config.yaml
gain_aug_db: 6
time_shift_ms: 100
n_mels: 40
activation: "gelu"
drop_path: 0.1
loss: "cross_entropy"
optimizer: "soap"
beta1: 0.95
shampoo_beta: 0.95
eps: 1e-08
precondition_frequency: 16
ema_decay: 0.999
epochs: 52.1
warmup_steps: 530
Rows from block 8 of a small sound classifier, named by matrix and row number. Rows with one number belong to one channel. Each number is 128 + 24 x the weight over its row's rms, rounded and kept within 0 to 255. All counts start at 0. Numbers have three digits each.
After each channel's rows are labels from the 100 clips, of 14848, where the channel reaches its highest value: "top examples" is what is common among them; "loudest" is the band of the loudest frequency at the time of the peak. Only what is clearly more common there than usual is listed. The data: short read English sentences (LibriTTS-R). In brackets: how many of the 100.
# convs0: first width-7 conv (model.blocks.8.convs.0.weight, 144x144x7, each kernel summed), inputs 0-143
# convs1: second width-7 conv (model.blocks.8.convs.1.weight, 144x144x7, transposed, each kernel summed), outputs 0-143

convs0.143:119168142130083116117123139141094107134104090139112140140113114139104158069149094085114126141139108099148189140153098137150124095089115166123134103152165152098141099164120130037135120090133108118099151151126134151092136140084094178106118119142148078137122142131123139136142078143135125098093132128150117169144133127136129143153103124138130100130162135106103122127119108141122155150101095103128137115124116121095161109175143133130123
convs1.143:140098153168125122116137108110129141094139138131120146130117115146137113124130121123185149135132082116173114118100095149132122110117158146068162136132162113138112114161151158117150088156155089135171106124126127125098132123140128124079109121089091133133116151147123123106108170108129159129118173128116135155156180093131151127141127091106149135097111093128119103136102149126128137100032159105096122106167122136117108089108098146155121
top examples: voice: female (100)
loudest: 250 to 500 Hz (41)

convs0.84:139105120099159165103102092109137131101116113096139119114119098149084122161126104128085148095080097144137167092116122138071118160137108114131150116099098102135115127128109155127112115110135173176108121112119185116115111127132121150091131129112145125134146148109096147134093104131149120122134099109094156084114128113151144121103110103129130107112081064102134137113106144121078074094087121112125124108119111090084106133126123107133165
convs1.84:075133100136180085154166147143130134138100126130123108146155107177137092114125130130147137103090154122148120100136117143107158164144126130126114170133123089121114165167163098143128161124175194141084109133118166117140141143158108120129114132099146092114175116146134112108113146136142128146155154130115142164196118123110070115097124129110127140116131129118151133159105158128116107117149161111093140114131160147139116147100125153069112
top examples: voice: male (100)
loudest: 250 to 500 Hz (36)

convs0.117:141099155100088075076101126117144112100112139145139129111134126155090109165097114135111132122091118109134151117105115124144155127148093104129138133153103131153068131110116129136136174184124088099116098119147077126122143122146143085142135169173092132153118134109111145132139119124123151139137124104146135092107084094108097161087133064121147126095113132118143134121106132123097120124094069106080126091092146121128128128159119126142126
convs1.117:062138109155096183082156138136142070138136166151113131154146143124130156132140125100182127125127179122125135122129151069130129146105119132128087121095152127093146129077105163146141193098140100149124134150157134116116108128096131164146162117148120139124151112111123133136126085118129100134097124149145093118099126143161132146127119134157156105132138133119119103124141145124156103104119097119162084167132106092093140078111138134154111
top examples: voice: female (100)
loudest: 500 to 1000 Hz (25)

convs0.104:081081121107112108139134133102145139134125144108127101126116090141097109126131153144111140074104085127149113102084132134124127118135135144116109143108135103124092158090136123111133111090113119109159091141174113165140130156103153096075123155113102161164124116150107121133132104111129170150143081100132136100101137119085137098123090067155141110109118098116147113152102103122117114127055116134109087106110144088125105106094102135157128
convs1.104:126149129127138115121165223142138113131164123121138131126014095126109140116137119141096128099161166114144140120133119139130129130119126124147126140143108156123129127125094132136098117156165122121125118062162116144144133114128110117110211158100086134130116133125139156111121168114121121135148123144149141128109121103124132087098135128143137125150136132127142129119105123133094139171075129141121106131129119115118106117132044116132117
top examples: voice: male (99)
loudest: 250 to 500 Hz (38)

convs0.133:124107101128137110148097112101143130156153110108143115097121093102127088123106112127116097113090138114096103103106106139119172130138139088101105148111060117104148150112165156160108108130108131121125093131120144099132096083114109119139132124143147152147082072106167107152108122149175134125133110113098131127111093182123110158112113097114170153105118126101145130105135120052149117102144145116105147143097125113078145160106124106105137
convs1.133:093158140140123148103107108113107120156123163157150097148154172149116127129121125117109150102098155153117111146088143087113159110106115141102129115070138168099158098102075158101153152140110139166130135137129109128171118113104160110122100110137118159087106125114064152128134149119158156111110135133107108113091158097136111115126129129109086131136138124113092091143117137137165106162096063137130072118110120108113106104124149126158119
top examples: voice: female (100)
loudest: 250 to 500 Hz (54)

convs0.111:145120129124118110167112122117145120146088101127105158164125119141111142125121102132105166069168114161065180155142114125122144169131108140122136145110117127150133147107129092159117089136166152137176135173121169156127102169152110095141147162127144156135145150098135137109141128145125164114091109146184129110092096164119156129145123171116161117106150083093163115092132150141118104144132125122148118122120137142126089096146127108132172
convs1.111:141110148127112114134126123089106118099145130082133168081156096130072108166108126101160085141129098147111136114121143138116133079098138141088119133145129136162099112143132141102149126113137109174139091156082101159123149127157145183094096124135103145128107121109159110120133137141136097123132168113130113159137155076079157078122128125082090127140130084119140113146110144136102137108138155144078166149155124134136138108147140153099119
top examples: voice: female (99)
loudest: 250 to 500 Hz (50); 500 to 1000 Hz (28)

convs0.26:171180107129105108113073117153101122153107103149107146123140134115097091125124117117144109140124125105186138153172111160123085095097124139095173118129150100142165124183108133086112076153116138115126175125126149124114108112151118145116124115098106101111159100075119114097096121079104109125114148133122129174139090115164137138153097153121102116155115156128116100091122135134141117109144112121117140133113120165103168105126123110103094
convs1.26:156116137161095126126120154104122121130138149091122105151111112147152115142114099129181126138150090134175105094112122149135138135119166131122115120142148135161112105159141121121145107170126078113138119139166113101119113109165147129101143113100072137083152119153126136133086159082136115119110175092119133161144173140130157171114143111130136121098119122120101119139101159138121108110073179136107114111116120131111120038141114102164129
top examples: voice: female (100)
loudest: 4000 to 8000 Hz (53)

convs0.103:134104136153110127156097109123131181144085102122119142129097110115105121121120070102115127104115106090122178138131091158143108103124111131185134078140111128087122115101182132088116146148134141090157144140102171118097142148124106104147089161125113093142133128104128080102125136125122126095098143138144102124122113140104089151161077139104158129134136150112113125106127087085131146172110167094110145135120132124124100090149121140125168
convs1.103:134113155131130110110135133141139078138116104106159093149106138141121110141148116135142127101125114155145116116098108134116075100113122136071153139138166114118091106141097131097123126150140133130180088078135098127138120133166104107088142108090054117142103122126085161119102186081106114121146145099116140162138179116106140120138114111134129123122145109116136149123101166093135092144081110111105114070149144135126125111108102115144157
top examples: voice: female (100)
loudest: 250 to 500 Hz (76)