config.toml
model = "sound classifier"
train_examples = 26041
time_shift_ms = 100
input = "log_mel"
num_classes = 2
drop_path = 0.1
widths = [96, 112, 144, 176]
beta1 = 0.95
max_precond_dim = 1536
merge_dims = false
one_sided = true
ema_decay = 0.999
steps = 5300
final_lr_fraction = 0
adamw_weight_decay_other_params = 0.01
Rows from block 6 of a small sound classifier, named by matrix and row number. Rows with one number belong to one channel. Each number is 500 + 50 x the weight over its row's rms, rounded and kept within 0 to 999. All counts start at 0. Numbers have three digits each.
After each channel's rows are labels from the 100 clips, of 14848, where the channel reaches its highest value: "top examples" is what is common among them. Only what is clearly more common there than usual is listed. The data: short read English sentences (LibriTTS-R).
# convs0: first width-7 conv (model.blocks.6.convs.0.weight, 144x144x7, each kernel summed), inputs 72-143
# convs1: second width-7 conv (model.blocks.6.convs.1.weight, 144x144x7, transposed, each kernel summed), outputs 72-143

convs0.138:450490473475528491485542581504527453552574483505505412461563481501443452495526550610588539476504481505490511465491557459456497557501531478481520465550508534491441507549446453449505490526483535461523373500516477398424
convs1.138:439530455549461504489514485553583471451459521461481476457556555532536483501490492550457465577526516446545562532499597580552433601512553432534566508457532515512484590495484527489481432481600516525522427502495469486519
top examples: voice: male

convs0.96:583591563510437442490523495449526396500445491478422489479509418419511506493594400508458534469472500381478506527431490514436497476493612559580475553445512411509530515447592508534488425479563421602381431548535498610411
convs1.96:571566498433462572442451435475499543538538499446426532539438487483542543449391464492529484461434509429421471600515542545428445540499526394526553530530562555560582474485618573422468541491451466474482504503474494557427
top examples: voice: male

convs0.126:452461493546504460504490461486524555468559506442495530441423474573544508526419397442566420501511498504554402458454452527431494422426431493526493487454503525437387461342440523538455447544507435416477418502497480575450
convs1.126:481518510503468569473455531477503483470482458541442596458491532479448520403457522432510461502497480491477529563544498549460476467534540462560488447538494531577555544520520480448517512511522484485471415538548547525552
top examples: voice: male

convs0.103:445529570464514400496514529519556472536464517446458505421478460481465504474494429470448506458531407485508497547513341503471412417433449480547474529461492546475439403430437503512479484393471442492496519447437372561508
convs1.103:507531500520439522473493571463484443446480435498477557464458504520478465515450481519552492591513448453482527652583485559466500517551529512561487515624534476577585489462580439567453454528504487478466470504513427540572
top examples: voice: male

convs0.27:480459570441550425451582505427507379501530455463478415431465484423479448437582514473471477472461461518435493515482546417499417489426561444531461547482483513438487417491522476480474573509541487505504497497454443549493
convs1.27:464495513511490510464506401544486536430441569472558506531486559480576494580459435539543480485486526375518529558479508525461499527482459473480470514586587450569521540507586468697504474540483521509528589518413520550459
top examples: voice: male

convs0.40:597532557465503541474572538439519508422488529475474504605394462491499528465563523527566467483518501479490489491469467514516474548568652555542408542490452488498523589451470489508415418568504407640415539428439534507525
convs1.40:595543444501525492488594392511503568547612554493543410623562491567492486458496458482548480494394443508471523502557509541518467550572579507502539518467530523481580599520507454570519547474480456457470538523497605432497
top examples: voice: female

convs0.134:425512568455518491520537441445490523475587412530485513470469609428511524490467478439539503491406466476444422473504505427538464499450469512513482544456467445501458445460444500507426532490521558472547615411540509524501
convs1.134:477487502567467522532469512530476442483446529498512465498630592455491486629514467492458431387415423495608613518534462545556542528481569490499482572512556527440432491680454532501526466488454505516509474483522497403573
top examples: voice: female

convs0.16:437510550534535427545562511434485578483447577495471444445502485386498492518483457529404470452549494455534490646467423530589444438532543499586542510494472489537510509474486521498465497380628488513474530461506540527563
convs1.16:557452542488481559590500612495553515444572481543479525546511460439568574452572493499484513438401601498519533523443453517552543544515504522552530572504483482464526424429484516444411505551531524531520544581461516393510
top examples: voice: male

convs0.86:506415442441524462514455469475414439495567485432539482449476570448427454449462443402475533532543398606471452532479461510494464478414465446447416437421487468464475407536477473521458589454435550426581520481471448577495
convs1.86:524503487504481476590454513548512492411464524468452517531442604524500465512469528460567508529523495463509464619465503483444508515474468487534467541630508511580590508502487426615489512613431524548604560482511494560503
top examples: voice: male; the word "is"

convs0.136:462525550472520451462488470474469443529560438408509483425507413502548493491420427470583519471458411475552487580464523500514515489380395430515503426411500477491449435428500476404549514479458488467508523555525492517534
convs1.136:576515555517571464500499513477479475458599509433509533494486459505490595443482503441490461544557482474529506598463482494500422502510532439498444474560458517480505566441562481418489434537520462402527574407503545571495
top examples: voice: male

convs0.70:491557564550396485541515556395495580469416561497458457436526436438508523521516426514443607497539499527545509488463422489561507419483533496572496411449540466560456496445458514538486409420547401489392536532514491516551
convs1.70:464478428561505533551518531459570516470554540501504508523500442564505542456503511462398409529487535569540603473428450532608474491566480515574512568481470473481542447391460525374466431557568527521457496474522516429544
top examples: voice: male

convs0.54:473511502501486461461556430538496504495496508472523616507480615524561489515471498445493506507532431495516518438518592481514517533452475433522450624510507602500479377417500537539478478486527401426454513539498465441521
convs1.54:578478539539422485521543530464475513565459517555576408475606505554538489508584587394478525450508527577547459444517458450513551463517523482456503396472531499475510540630538520470533533504482421474447519525611549539447
top examples: voice: female

convs0.133:654538500458553426479497538554497398483509603459425490567512548514481465475569464607486481529623438557483455462481454524417452575509537498506535517501512581504546475523484465561471477576512442574438425452489450451412
convs1.133:522524462560503412490460460419478529499570557480565477515491435508463508498442464389548481507571500487442513438498461567567506548540548508518531541469401560536472555392500528420489492465477473438508485566475502496546
top examples: voice: male

convs0.13:496580570506543531475568497515572477463459461438435458468473431525546504504498454523515490507444504441515487480453459387554478477437527463581459492421515481418442504404583460482463483472599455479426545480487436483515
convs1.13:525509525506539540526530549460554506496577483503524541560518452467510563483431441488473469464464456528452500543506462549572480496560563439591520435548502557483550531400586555415482453537608514424495542504509531431506
top examples: voice: male

convs0.94:485507546510485584523530432405437509410462443500528437526411516458493526500443493492532549527431505519420384409481584420492442496465557530548485440441534493570508441502489504522455438518491429524441525445450528529482
convs1.94:511520558587460496541539574515521425523503535490536472465670528472490460597573565458453458510480427488520572502557480540579541475493525484474444533508558610445564556602529534505480479489486457551523487543583499460427
top examples: voice: female

convs0.20:455470510498517526453490480495660530436460438452536560438564463532531489487441407433469402502505440494496448421452498478508494510432411447527508522462484520471396410491393511497491517539545517415464493494476463581440
convs1.20:525535449526477533501516541496459403441458554448489581487452520507442415441477498458492507511470538455468542586502496614480428537437502424524521433564544503555534431444480458553472472536529493469450470481548487543501
top examples: voice: male

convs0.65:447464511488529398472536526465574518382558417516439529458527478427558541471423410532512425420443438478437482503582442471507491406460498502530495556455481527531448503432487511458480480507551468510482587445548485524566
convs1.65:516536577431483418497461392475424509504582555363509483411547578530556575454530470485546398446505522496459565466500540479560477469537518433505462413412537505468463578471526546461537528551496503596458435473500589507481
top examples: voice: female

convs0.131:520485466441478476416491468340469534529498550509394413449499438471398441439597497453574582471509553428446486581439473511456524555439531457463445449497417447523470503455566445519578506546499468508563411538440473515498
convs1.131:412494466532540495498473528610472455577498527424394455508616563448489539533504566481508522476492525507609606522524463513550486483443447456490507535600493480495437464622449500502546604524500512471513455473561502482449
top examples: voice: female

convs0.128:449496498452497483421535493387439545501491468474504424476518531453427420434538476500479560501441457461432551525458473412503505441503562437493468456441442499533524547486554452513489489462507483493492427527418540540540
convs1.128:513447564535552554491512535551508362543559490442400439501642549478496548547580578474417475516495437479596544499523488477582448518470461469401505530536456537417508451605504481455489533547496445501524443473583483424532
top examples: voice: female

convs0.6:566581546478517584538498532491406489439393463465543457525454406518458480474492496466538485516482442483562496604507540473471543552444504494548466410432571543454524468434460537592539465549512443502432499612458473596523
convs1.6:530504500460460459526570518582534530465527540492541546590480514560493502487549492484520489510533446461467519618518516525498475503487481474546497424568449494546572576414421471587502506405471455493576556444511501579517
top examples: voice: male

convs0.0:495503537465560474482511462389522530523434543477510423492501370425483479469478397497400467565511453495527468559448404525423505449460504544552390449480462434440440507513462540579532451504546457513514459518508458523476
convs1.0:470548473517473431431490514546408477533519489528472485518544593552495518544499562522443545554475575428508451504519502526541525383510430474444525602457528532461514452599582564563553484471493435530468489525523501507564
top examples: voice: female

convs0.14:481536553498397559530465471428532522505488532485511471504488452416605493483461471580451515622511562488499576497421443520394533457482537496545543538491575447464485478501494521528553448460505522531442522609508494431428
convs1.14:455455535549501476445521515500479580459458555505633426499489484537554458540456513409482466562572454511447475590530463516478484528430573444467542516490497450443532482503608572517482494453532518549499582533459522476509
top examples: voice: male

convs0.108:476518475461429494473497593487565514420385550395588443506420499444477457459481410526425458539596505554504470467488499570521488538428534536556429441376479473459503404465436493514485462488508483444470532546415460534523
convs1.108:534561493519496517514510461516414462475469530494502448418420613477518472574427476437450431494550453407590494491522543507483509510397520401457492526602506435526482457573487486661543501532473493543484467517518470552561
top examples: voice: female

convs0.142:456587415477528472453485508664444413560515522483491551537601502586498484463477554507580432497522410501563452425548517515569489560519445477428485417509483514496501461544476477506447537569426433424503519527502485491528
convs1.142:545585490471433570498505452460515493527523554502528475522484515570562526535545617412482458461606473590420406419537489483447475430529531537477591463417458590493570526541525548467464496489531489515519510484564562480406
top examples: voice: female

convs0.97:507592541472533498511485507384487458552609477421561468430466558427519496497541499495476558486518497486482484527447526453502495507433468468507456550522502454529457447556517536579487503514540553473533544512479500510418
convs1.97:554559471480476479615479540525549421439452557535403485492547617463489467459445468536428424562504408472522616496477453531546510568534504429520443561501507501482564577459484545522468519510553513440592487458506506456522
top examples: voice: male

convs0.33:495453562518457536534499500455519489476526384523482403460418455462523483510554492553483514514417523587472583508435471398408462513514548525606494456523515488499484525514490474575442373521518461570412421471461532568427
convs1.33:581444479550453563577505594617518523483501413447561590538535549419527526523632484574530581503442500531521480572498500445499459569491449537458447460505498485525553525508523507489441428557409380540532487525485480511499
top examples: voice: female

convs0.30:458711502426613546427455466499447480402535425489555516440540435543501419446504490553518562575436490547448483494437506494449514512539583518477456428484532503491495506453576451498505445456469404441423484587463496577481
convs1.30:475527475514489503453510463441520582467567535557599495488496460519413611474517516451402460465486542528484501547544502483610385489519555534441556512475387515570509521553525567477433479415469489454474512361504570531472
top examples: voice: male

convs0.93:537436509507563479453480467492592505447479549414437589507453473523572500518423446539499469466527473477567480528447375542437403482506529510543466593444457537415490517404469482447404422456504455572415469440464550510465
convs1.93:515532488479469547490535542535520515437504472458452483502484493468584526461441439491522470475432511447507571548537509580457541480533543498527542466522442487516590505508487483525550494579573553471392452533534523512533
top examples: voice: male

convs0.95:488462488469480511406492437477437465517466503495420409455570427494479453461548525447457601507487579481445428511419552467558492543480515434425477498486410462508458500480504467517550547531455489417541377557478418454529
convs1.95:454513506498543515504462585604483466568485521471390525551631558467468505554549556498570524455465492533642588547486469526565493450516434486461455520542497472513456508665486484480552560513488458526498402460540491491497
top examples: voice: female

convs0.48:419492452430543491443499510510415480483558497400477533474501519475526431433543492507514626388497479491373460544436472435491444485461488431441454519450430508496536476516538400473502551466436530425564386461455540492519
convs1.48:462473493501499512543416492582462396490486518430392495540620579478424514565537563465519505488504530521637554493480513457567442476467426498484469466563488493501472434587503496513517539462524519518544408491553537534465
top examples: voice: female

convs0.119:507496495399627471399540598576412503473499488448525530490519495534498406431484481555441501451461446447467505562503509460569491486471523466525472479494454476431498492506550382466512568474513526450508533479420509539576
convs1.119:527519561510531468515511466569518422544498525439441481501657579495460513543593501456573539543514454538649467547442542522535460521555475485481451496567467474475470527596578523465545499511560489447484488466502589476566
top examples: voice: female

convs0.34:583503563493512483500514494422469483494515476487543522590454487418554523484521420452494488481434504531407474416501464470423514473448476533546407516491551504493439467414369491487455424566480468615468580435481522487399
convs1.34:516498472541521490464526517574536487414463439429448497529516536491568476544561525511530516505499459442492448621476495523493548479516465557480479501484498498553466458625527563531525412481427471487509498498526538450513
top examples: voice: female

convs0.60:472473547527514446477566457562501481468534476453397570427425460511525493520489478464482494435448498424561484533394432397535461426429503501585493576433500483502449447417560497493432450495602403430417485458493455579542
convs1.60:480515530505411591451523518480544486506491393547537537565484481530503544493484497533455490443456500549522528461521457472484413458521482496548556531540511539573603520517571571432474479523531471477508537567501520407540
top examples: voice: male

convs0.117:444600532495420527484472458426506430558513443547528440445503444489490503454451486440587577511435530478417554459486514417481525409503456410499480504536490353525423448478524456382530468445524480496449536517444513485510
convs1.117:480446462526564492448458420561438525569543537463484518540573630533496482552424537394512488426472464487613514564488435470502509480478482469559441516539469505440381460648367496517524466509424562486532475498446504493531
top examples: voice: female

convs0.26:465648523500489557467508454484565470565439495464424513479599409535541516505466413559515504565504484489483527563375430488545526467533511472517514512467508424524539580448604517500576402406543398460376510593477506500522
convs1.26:533509458500505449524446544506545480504553528472545514545494433515457560479438491455519478416536472540473555514494450618565450477519525466583473518422492493475532489440534525425423433526580472480508478405436512432461
top examples: voice: male

convs0.84:458445481426587475419532520466504526447444537508466587481420545541551464447565467546464508405545485561447591448433492514493453509519524461476461541495451492603436484554538474493494401494508510479404400394416475526446
convs1.84:498576410511377490405506419520582557483449450555588554468507481537517482426530439454487560559535481419419566474496505539556453537536458395548548534590554570504535532512552518476434375445559524536493532544485530460483
top examples: voice: male

convs0.37:455615514500459479522558532574572580376516493532536516479548513553591474485453448515541460518446456559592412457498463492533510496459527462534554483462539581533435431492440455413565465393543473401521509572512500468475
convs1.37:494532452551549542515387471404428540461551503413545545522436486495418493459435415385517412422552469477486519529516558467515451526523528438441503464487519510523502524440546520435484513513490537520475481372434587569458
top examples: voice: male

convs0.107:504570463449512530421491498513543483495541584411484558478494412548533455470505433529485590459645458468442474585388456598538552527449514519535478506442432478483565468476482444505503578392566474381530409541447488527530
convs1.107:480505440503520426457493535496491528495450502510567454425576541550448583506414502507409427579617449534445475516579483561601431452423556454491494505472513499429446444546502487392501512472539468378465454510492522481501
top examples: voice: female

convs0.132:582514496468519417462525411443421464484541579487551440495487582483450549457545550484496503506501519588506435436475460503493443501497485546474458523520471581489517458548468505539465469525446413543481623473557518532445
convs1.132:534581490524471449428407498446504557472558483516593502528414484457469481383539474470470483457506503509373531479429488473494559518547523493453566523445501558559553416458505547373489452479487447508510457478510483501526
top examples: voice: male

convs0.3:442476534498446539483409534497498497397419463489497480499502391555478510514494483598424484550519542500503511439427529511440506503550590529562528456458516453520498519453548518490494463508488463488409451510589465502490
convs1.3:488523441490464501575478476461554494507505555581423461566581513505434508501521485577411535469441454572525520521497477521618469566467473473453487520464464527446473403525438563422506525465543430517477482418451444474468
top examples: voice: male

convs0.71:412488542475467450537454516463542461544571483505530413410463423342480517455445573510472618480524559493514541543625525509404570481483479546524460378543478524488459472520473517478553534417506514491520556558478485528463
convs1.71:549462411427432497464494493556604555414464519601393415481570605502489526442470440526499442537551476372529624516493517561499480505545499489534484505461589442499481555511438458545460450526549445519541507490535511494501
top examples: voice: male

convs0.88:420516531489489528478487502463620534481527497535452548386578459490500515522450416484455478555470580503512552490389372494533491373488425461634519455512501376531487517475633503478495447477592523463478495472499518496462
convs1.88:526525514548491549427523462460480499453523475509563606468486404471459455464493428402509504520504553506467500597506497494512459524508523456476524539478489505583552526458602623459447439424499500558456575505563487532575
top examples: voice: male

convs0.106:463454464494400513510500523483458521474500536495470494518475494497531498474512538591583449453518583441499402524518536551443465514536498532460511517506526464498474528542454489476444426467450425522390539448539466504432
convs1.106:523495479506441554471515446481511535564542458573542494487517463544522538487527512495509564529478385505496409426464525442481528503539473500501535463491416546539550537464529511473478501484481475445476623567548516511456
top examples: voice: female

convs0.45:498460509504497485545524442381468564466440464451561386494448409421497475477510505448499628574463463545492488501450514462602485516461544458514444488414586528557452456530469484469444456520525482512446539495453526542620
convs1.45:530437569510503446471604520535486511446536393436501546561629441437522479557470498464527487474385525551485558569573461497465544578552554519521462505557440509605494571524562485543517443547461500570476544544529520453480
top examples: voice: female

convs0.68:513563630511450493531497459322533484544446478526418338490517422352495526521481454462475483539415548455538494386487502455505469494518606494572472505504515490457499506445390539493465475428520528507525529461519462461484
convs1.68:471447561549550662494512527542518581525541565378524483507552563524544482597423494467447503431448439501533535614517490557527512499433521503453480532458523458447490408649524492546519495491433497479515439542537505457542
top examples: voice: female

convs0.79:516558516506494520526507457441416610487405440503582379451489425470398506478490535496440500489412558442542401480455537429548483493500537463502488408430513473475524541516484486458436488456479501457529507502496557516647
convs1.79:468462487572435555462533434528513455593495401502591548519560527539477502586445520484488493492463500495517561564526514462569477587464522508464470579471480521497520591525474504574496431449543594509488536541413528482504
top examples: voice: male

convs0.101:496521512477522479454593526444497481549428561567432422461567453451523482519473449587429487458548542495612568536455417464467424428584480474523508448515508435510486514475482498482468434422489386497459458489500511579457
convs1.101:471449550520481518422557365551452538479480626482502510524572584569552600618578570531525545485547452468491537548505518475539456405462451515422539573400531436502465457636535514502494412506457474475512481475525545508462
top examples: voice: female

convs0.47:538580548497531493523577507522545498632510529523453456530536437398552529458554439491439528577527478452462573518489442526580569417467601555512478487458474473569596514520439534569551513543538451582490493561421528543492
convs1.47:529581479481456461447457449520528520454526606563603467454488472536498517480469443506572440472486414434437573505536489488553437457530558467587542466484552544569574520507556544588399427502500527550522484479447534515487
top examples: voice: male

convs0.21:495548488487557396471577439507470464457525413565497463438498532429508487475540502457491551419449539460471520429482481361529468489492482443495463567514485435590518496532453458407430504477469460493455449463501538503514
convs1.21:563484463486398625441511507514456445406494433480694476446601429550524569535522554503397506529562504489474478570515491443538559464505622518449533463433491548580548473524492511473509490441503509513578535552580533500514
top examples: voice: female

convs0.78:479508466554464612552480486456395594447460429460608395502499490510408523524499536467417554585425472515446481545515521396538483546472514511456479399394557484525488485526512486427456508492480551527548467489514521494579
convs1.78:495485462584448581519478435494470501499479446445552541575519475419500443567547468459488542425477612535423543611436508426492498556526471491432570513528476456598506455482507502520462392457487529567510507525492490553463
top examples: voice: male

convs0.123:593420509485573481485510460457465528381502488448490454489406511484465446498533545496476440425479468525485453546518549463567408581446496461524481484437498520449504471467445485533418433623539409464431555378455507539523
convs1.123:583512480470463482454513519466526474518564442561530511452493477543553460511526543480532546557503443558347421427509498548448530551574598470544440433593529514561547517448453525604484527454470406517518604556477553476520
top examples: voice: male

convs0.8:506544528462492467476487476426484558506533618562506543506454420481421459486498558420473509412532593458540430548478426540524527529531577432563407481512371496394560545469482442525506451479506445502471442491437497561503
convs1.8:535568514533454460463458489464437504497590493521586507546506418502394529482532430452483498437458463483496550464511525442518453558588533440397525483523471535574593565461438513486535463429433555501502503526561587537472
top examples: voice: male

convs0.22:536393583486569515468591460489512492510444458451504532485416468482470478479489510480507530491504500522513499572488506424509483512480560515574434483444551522495539482569393494549389532529523498518473598409444583557502
convs1.22:492507483485406464541543406531472537536511579452601452515597450475484525549534488495460534472564409568528506491593456521562516479493535469477424468458564601457501511496433555457516537428558463464607484455470513455509
top examples: voice: female

convs0.56:442544532498510542483533493464599404460474483424463481474514418513527506490473533511494555542484500485463510486455518454507494575489576447560522499486548472450509474483560470412461457484538383438402563492485463519532
convs1.56:467538548491466431511460393430500529514588616380540536545476414424487575403521483475527477456505544500455537528434501469566488542548579445478499416511494569537521444479481529441492437479544485485440517421470558556433
top examples: voice: male

convs0.137:434514478465549482478444448512500481401555528449449487456397486510473447454417435453501463515525517547493390489448494498446428457441439428513418425418475485472379448396449466458441380463442425410411535436444445493501
convs1.137:562494543530502527468524537476566479500538408518560548501486481512422559390519469438581503593450469542466458579519530519459454495581525434578452494614505490518541543554524457473486505556495465464426521579605540525548
top examples: voice: male

convs0.41:427571531496520477510513543490531521515522511445509441428531503490533461492465499629530479530482530471495500517511464432520491427474427407552505479488578508453431466440443461391518411462503417501376563581462442431504
convs1.41:504524577515561459491525474525488490482528541478473547553508497545610531537511522378455543483475460455481445525534500534485470525512527435485394518503441551477540554519539485520516508538471366467543572532448526560473
top examples: voice: male

convs0.75:471419492536472545506520441404407526443428393531447370482422425485448516528543474443556560522413515484424486508456492406510493464501556514504430409467521418636493539515493502520457435460516450545422491462432554495472
convs1.75:441431545501474562507524609582546616530526444445430569495614534448533492545533507498491535435403517482626530563527465466535565524505468478504486487582526474477536557527468568460534532522470480601492460538531548487497
top examples: voice: female

convs0.63:541514582531460452537533473390378534525432460497535337553481398399482516502507481502422513490445499444564441542558498481515488487536609519532462402437515496508487534493491544641486486494463454604482468484460525589508
convs1.63:411419550466475527439506435485564510516519472524591466520516498416631440580388464528494420487451513480503519563516529580503499523437505467473497535482510454516524484537531523533511435462501450652521504593508484438503
top examples: voice: female

convs0.115:444450540518474421512547482504520497496470517535511513479465488527550509517477538447562469496495552516624543576470592481492499554436516488513499566547483458433442407445457525545493465537524492404477439512475442477531
convs1.115:471488410525538474471470405398435491485540513427424504523534531486443557401478509457566448394579513540448536532478561431487465546529562488414437495572524527516473536506458448432503539442417505470506533469417531615500
top examples: voice: male

convs0.81:429480551554485444470459481485447570546524407495556563402517478544486530520445460481426504478432519465510526526483464452556503449441410499467473472489485453486453457547508546456521504439448536458528415552514467485557
convs1.81:570436498579420610556482445514451502470564501442600542572550520470433503545543503441531480454495528548546596589432541442549502517491557527441536518509499418532523457462483538509492435485491598581520499527504518556400
top examples: voice: male

convs0.140:470492648458560498456552518454517477537508356504459436479517438460501462456519457548476507500367498501487467558478475402520464440501525460562510509545518463478448518481406450449461436473489508499493503437466522559614
convs1.140:479502538492489544485475597612497490436526502465447412532600615555525563536551461476458491531490457477605546612448505549537509561529420440442462498519435485526453523629524512461476452521508428457483438492526571461563
top examples: voice: female

convs0.98:537555485427570450425561468506493427528519479482493474459524534497620448439505480459617514520469461488481532516479503425528506489454499455465497556526452510477523440442570434426563523448486462457495493558453485535566
convs1.98:567568521505550448494531573521524435548455555518439505478526533540516467495535466539473510538545412530599618561441526476518474549511488399498398411533600485517468497449593453474544534497629384435500459435468572465503
top examples: voice: female

convs0.109:535434498406519506431452443472466502568422537492519483469461480509470405416480498500593508516511571499492482508426546505472474499492538417459466449519412409461509508425499404448518564518470537433535411511397481432489
convs1.109:479508448520523504524458480580472438551480442377383498517642612502464497518553503444485524439491430509620607559479473535541489490441502418487449527511500479536377495636392456567577574472475499471513432496481554536465
top examples: voice: female

convs0.4:503418491507451474425549452395609528454503555452485510489402441583545481525402407455575409393565464502418487483416536525502483496481507485552402537449461524464548500456512470432450443473538491472463411421430565516503
convs1.4:516547498484411537389509487499468466459513494466531518486489464467469497444532428435516443493553478528473543521541565510466470496544549426455486470498479520609580589541527558504496468466506541537439500534589560530503
top examples: voice: male

convs0.66:466534481507551577505559525487454571455511463423495523475475530479531521506463520550473468543438469527592455554520584404570437487472445424544472494457554489428434462543459504566466419498574468445448441516550496619501
convs1.66:546476481531509514567496508567525497485484526630574516504569488428447508514579569496403601484533459579525467479501442380558481496509457474444440528509487531414582466542506568481482454492480438484521471540592477459436
top examples: voice: female

convs0.61:617543547464596558511485486539494440458463484398555431528428548459498486464567462431506517558518474575398583576487498439507452584465620471527457526449516566410574434568455525594511538544512568544542530508422438555491
convs1.61:556536463432498511532459487563510499458458561402490472535549572560440489509448466592560454484537435473512474487453474524461543535544505466530489418526540496543566590431443458621478486550488553544573490446557527544518
top examples: voice: male

convs0.85:486516522479578450436430439472595477429580509451519576460445473530507469495422431492462469498528469563559434477423430561423489434446487483509447471495451435449439478413493500504466422498483453411480487489471495512374
convs1.85:504563425490506522456545593494520439428472448585454521488537524468488478424373429444497487569548453454485577534582534619441492452500564401522464501521538513538538544503544517503489522599613521490430510500553487485522
top examples: voice: male

convs0.92:444449529536466566522430486499462448403520424436508505440490463565533514512440501482596458514428507471508479500479583478432510533428467464494506456429501380429356442472468509527524440509471496349439473552497434503493
convs1.92:517504478502475497562443473391521489488472571481457572510469510511428525371477482414541501465541466526533523636515559447472437531555549439425478423560472500578534523436505493432477563443431472437498519411455547642506
top examples: voice: male

convs0.120:551457587512556530524574525417589526476462481429569419469474479405510497485407489496518529536469514561547575518594481425561531498409472459598493486409495511546421427540373487533475452525533533516576590540510476529512
convs1.120:485498521504510506470598475662468490457521516424561456504555527477565451587430453458535530492503467519540547571490504502515553537570507498490422468523569571513510591503546451641538414530483505578538449506489510505475
top examples: voice: female

convs0.89:544504537492420420516497414310501522525387474481436391527521384421414488477536489453485473473463557544508519515481496488529515548535597434548449472424521415463526535552511521629514511484518572468557468447506495559503
convs1.89:550482394610428491316551549586495529510515555528472501542551507527518463544516526483429559470478502497548499594547449519520534458447434414416490534472557486471476497530521537463526475461466436515461441551459512436517
top examples: voice: female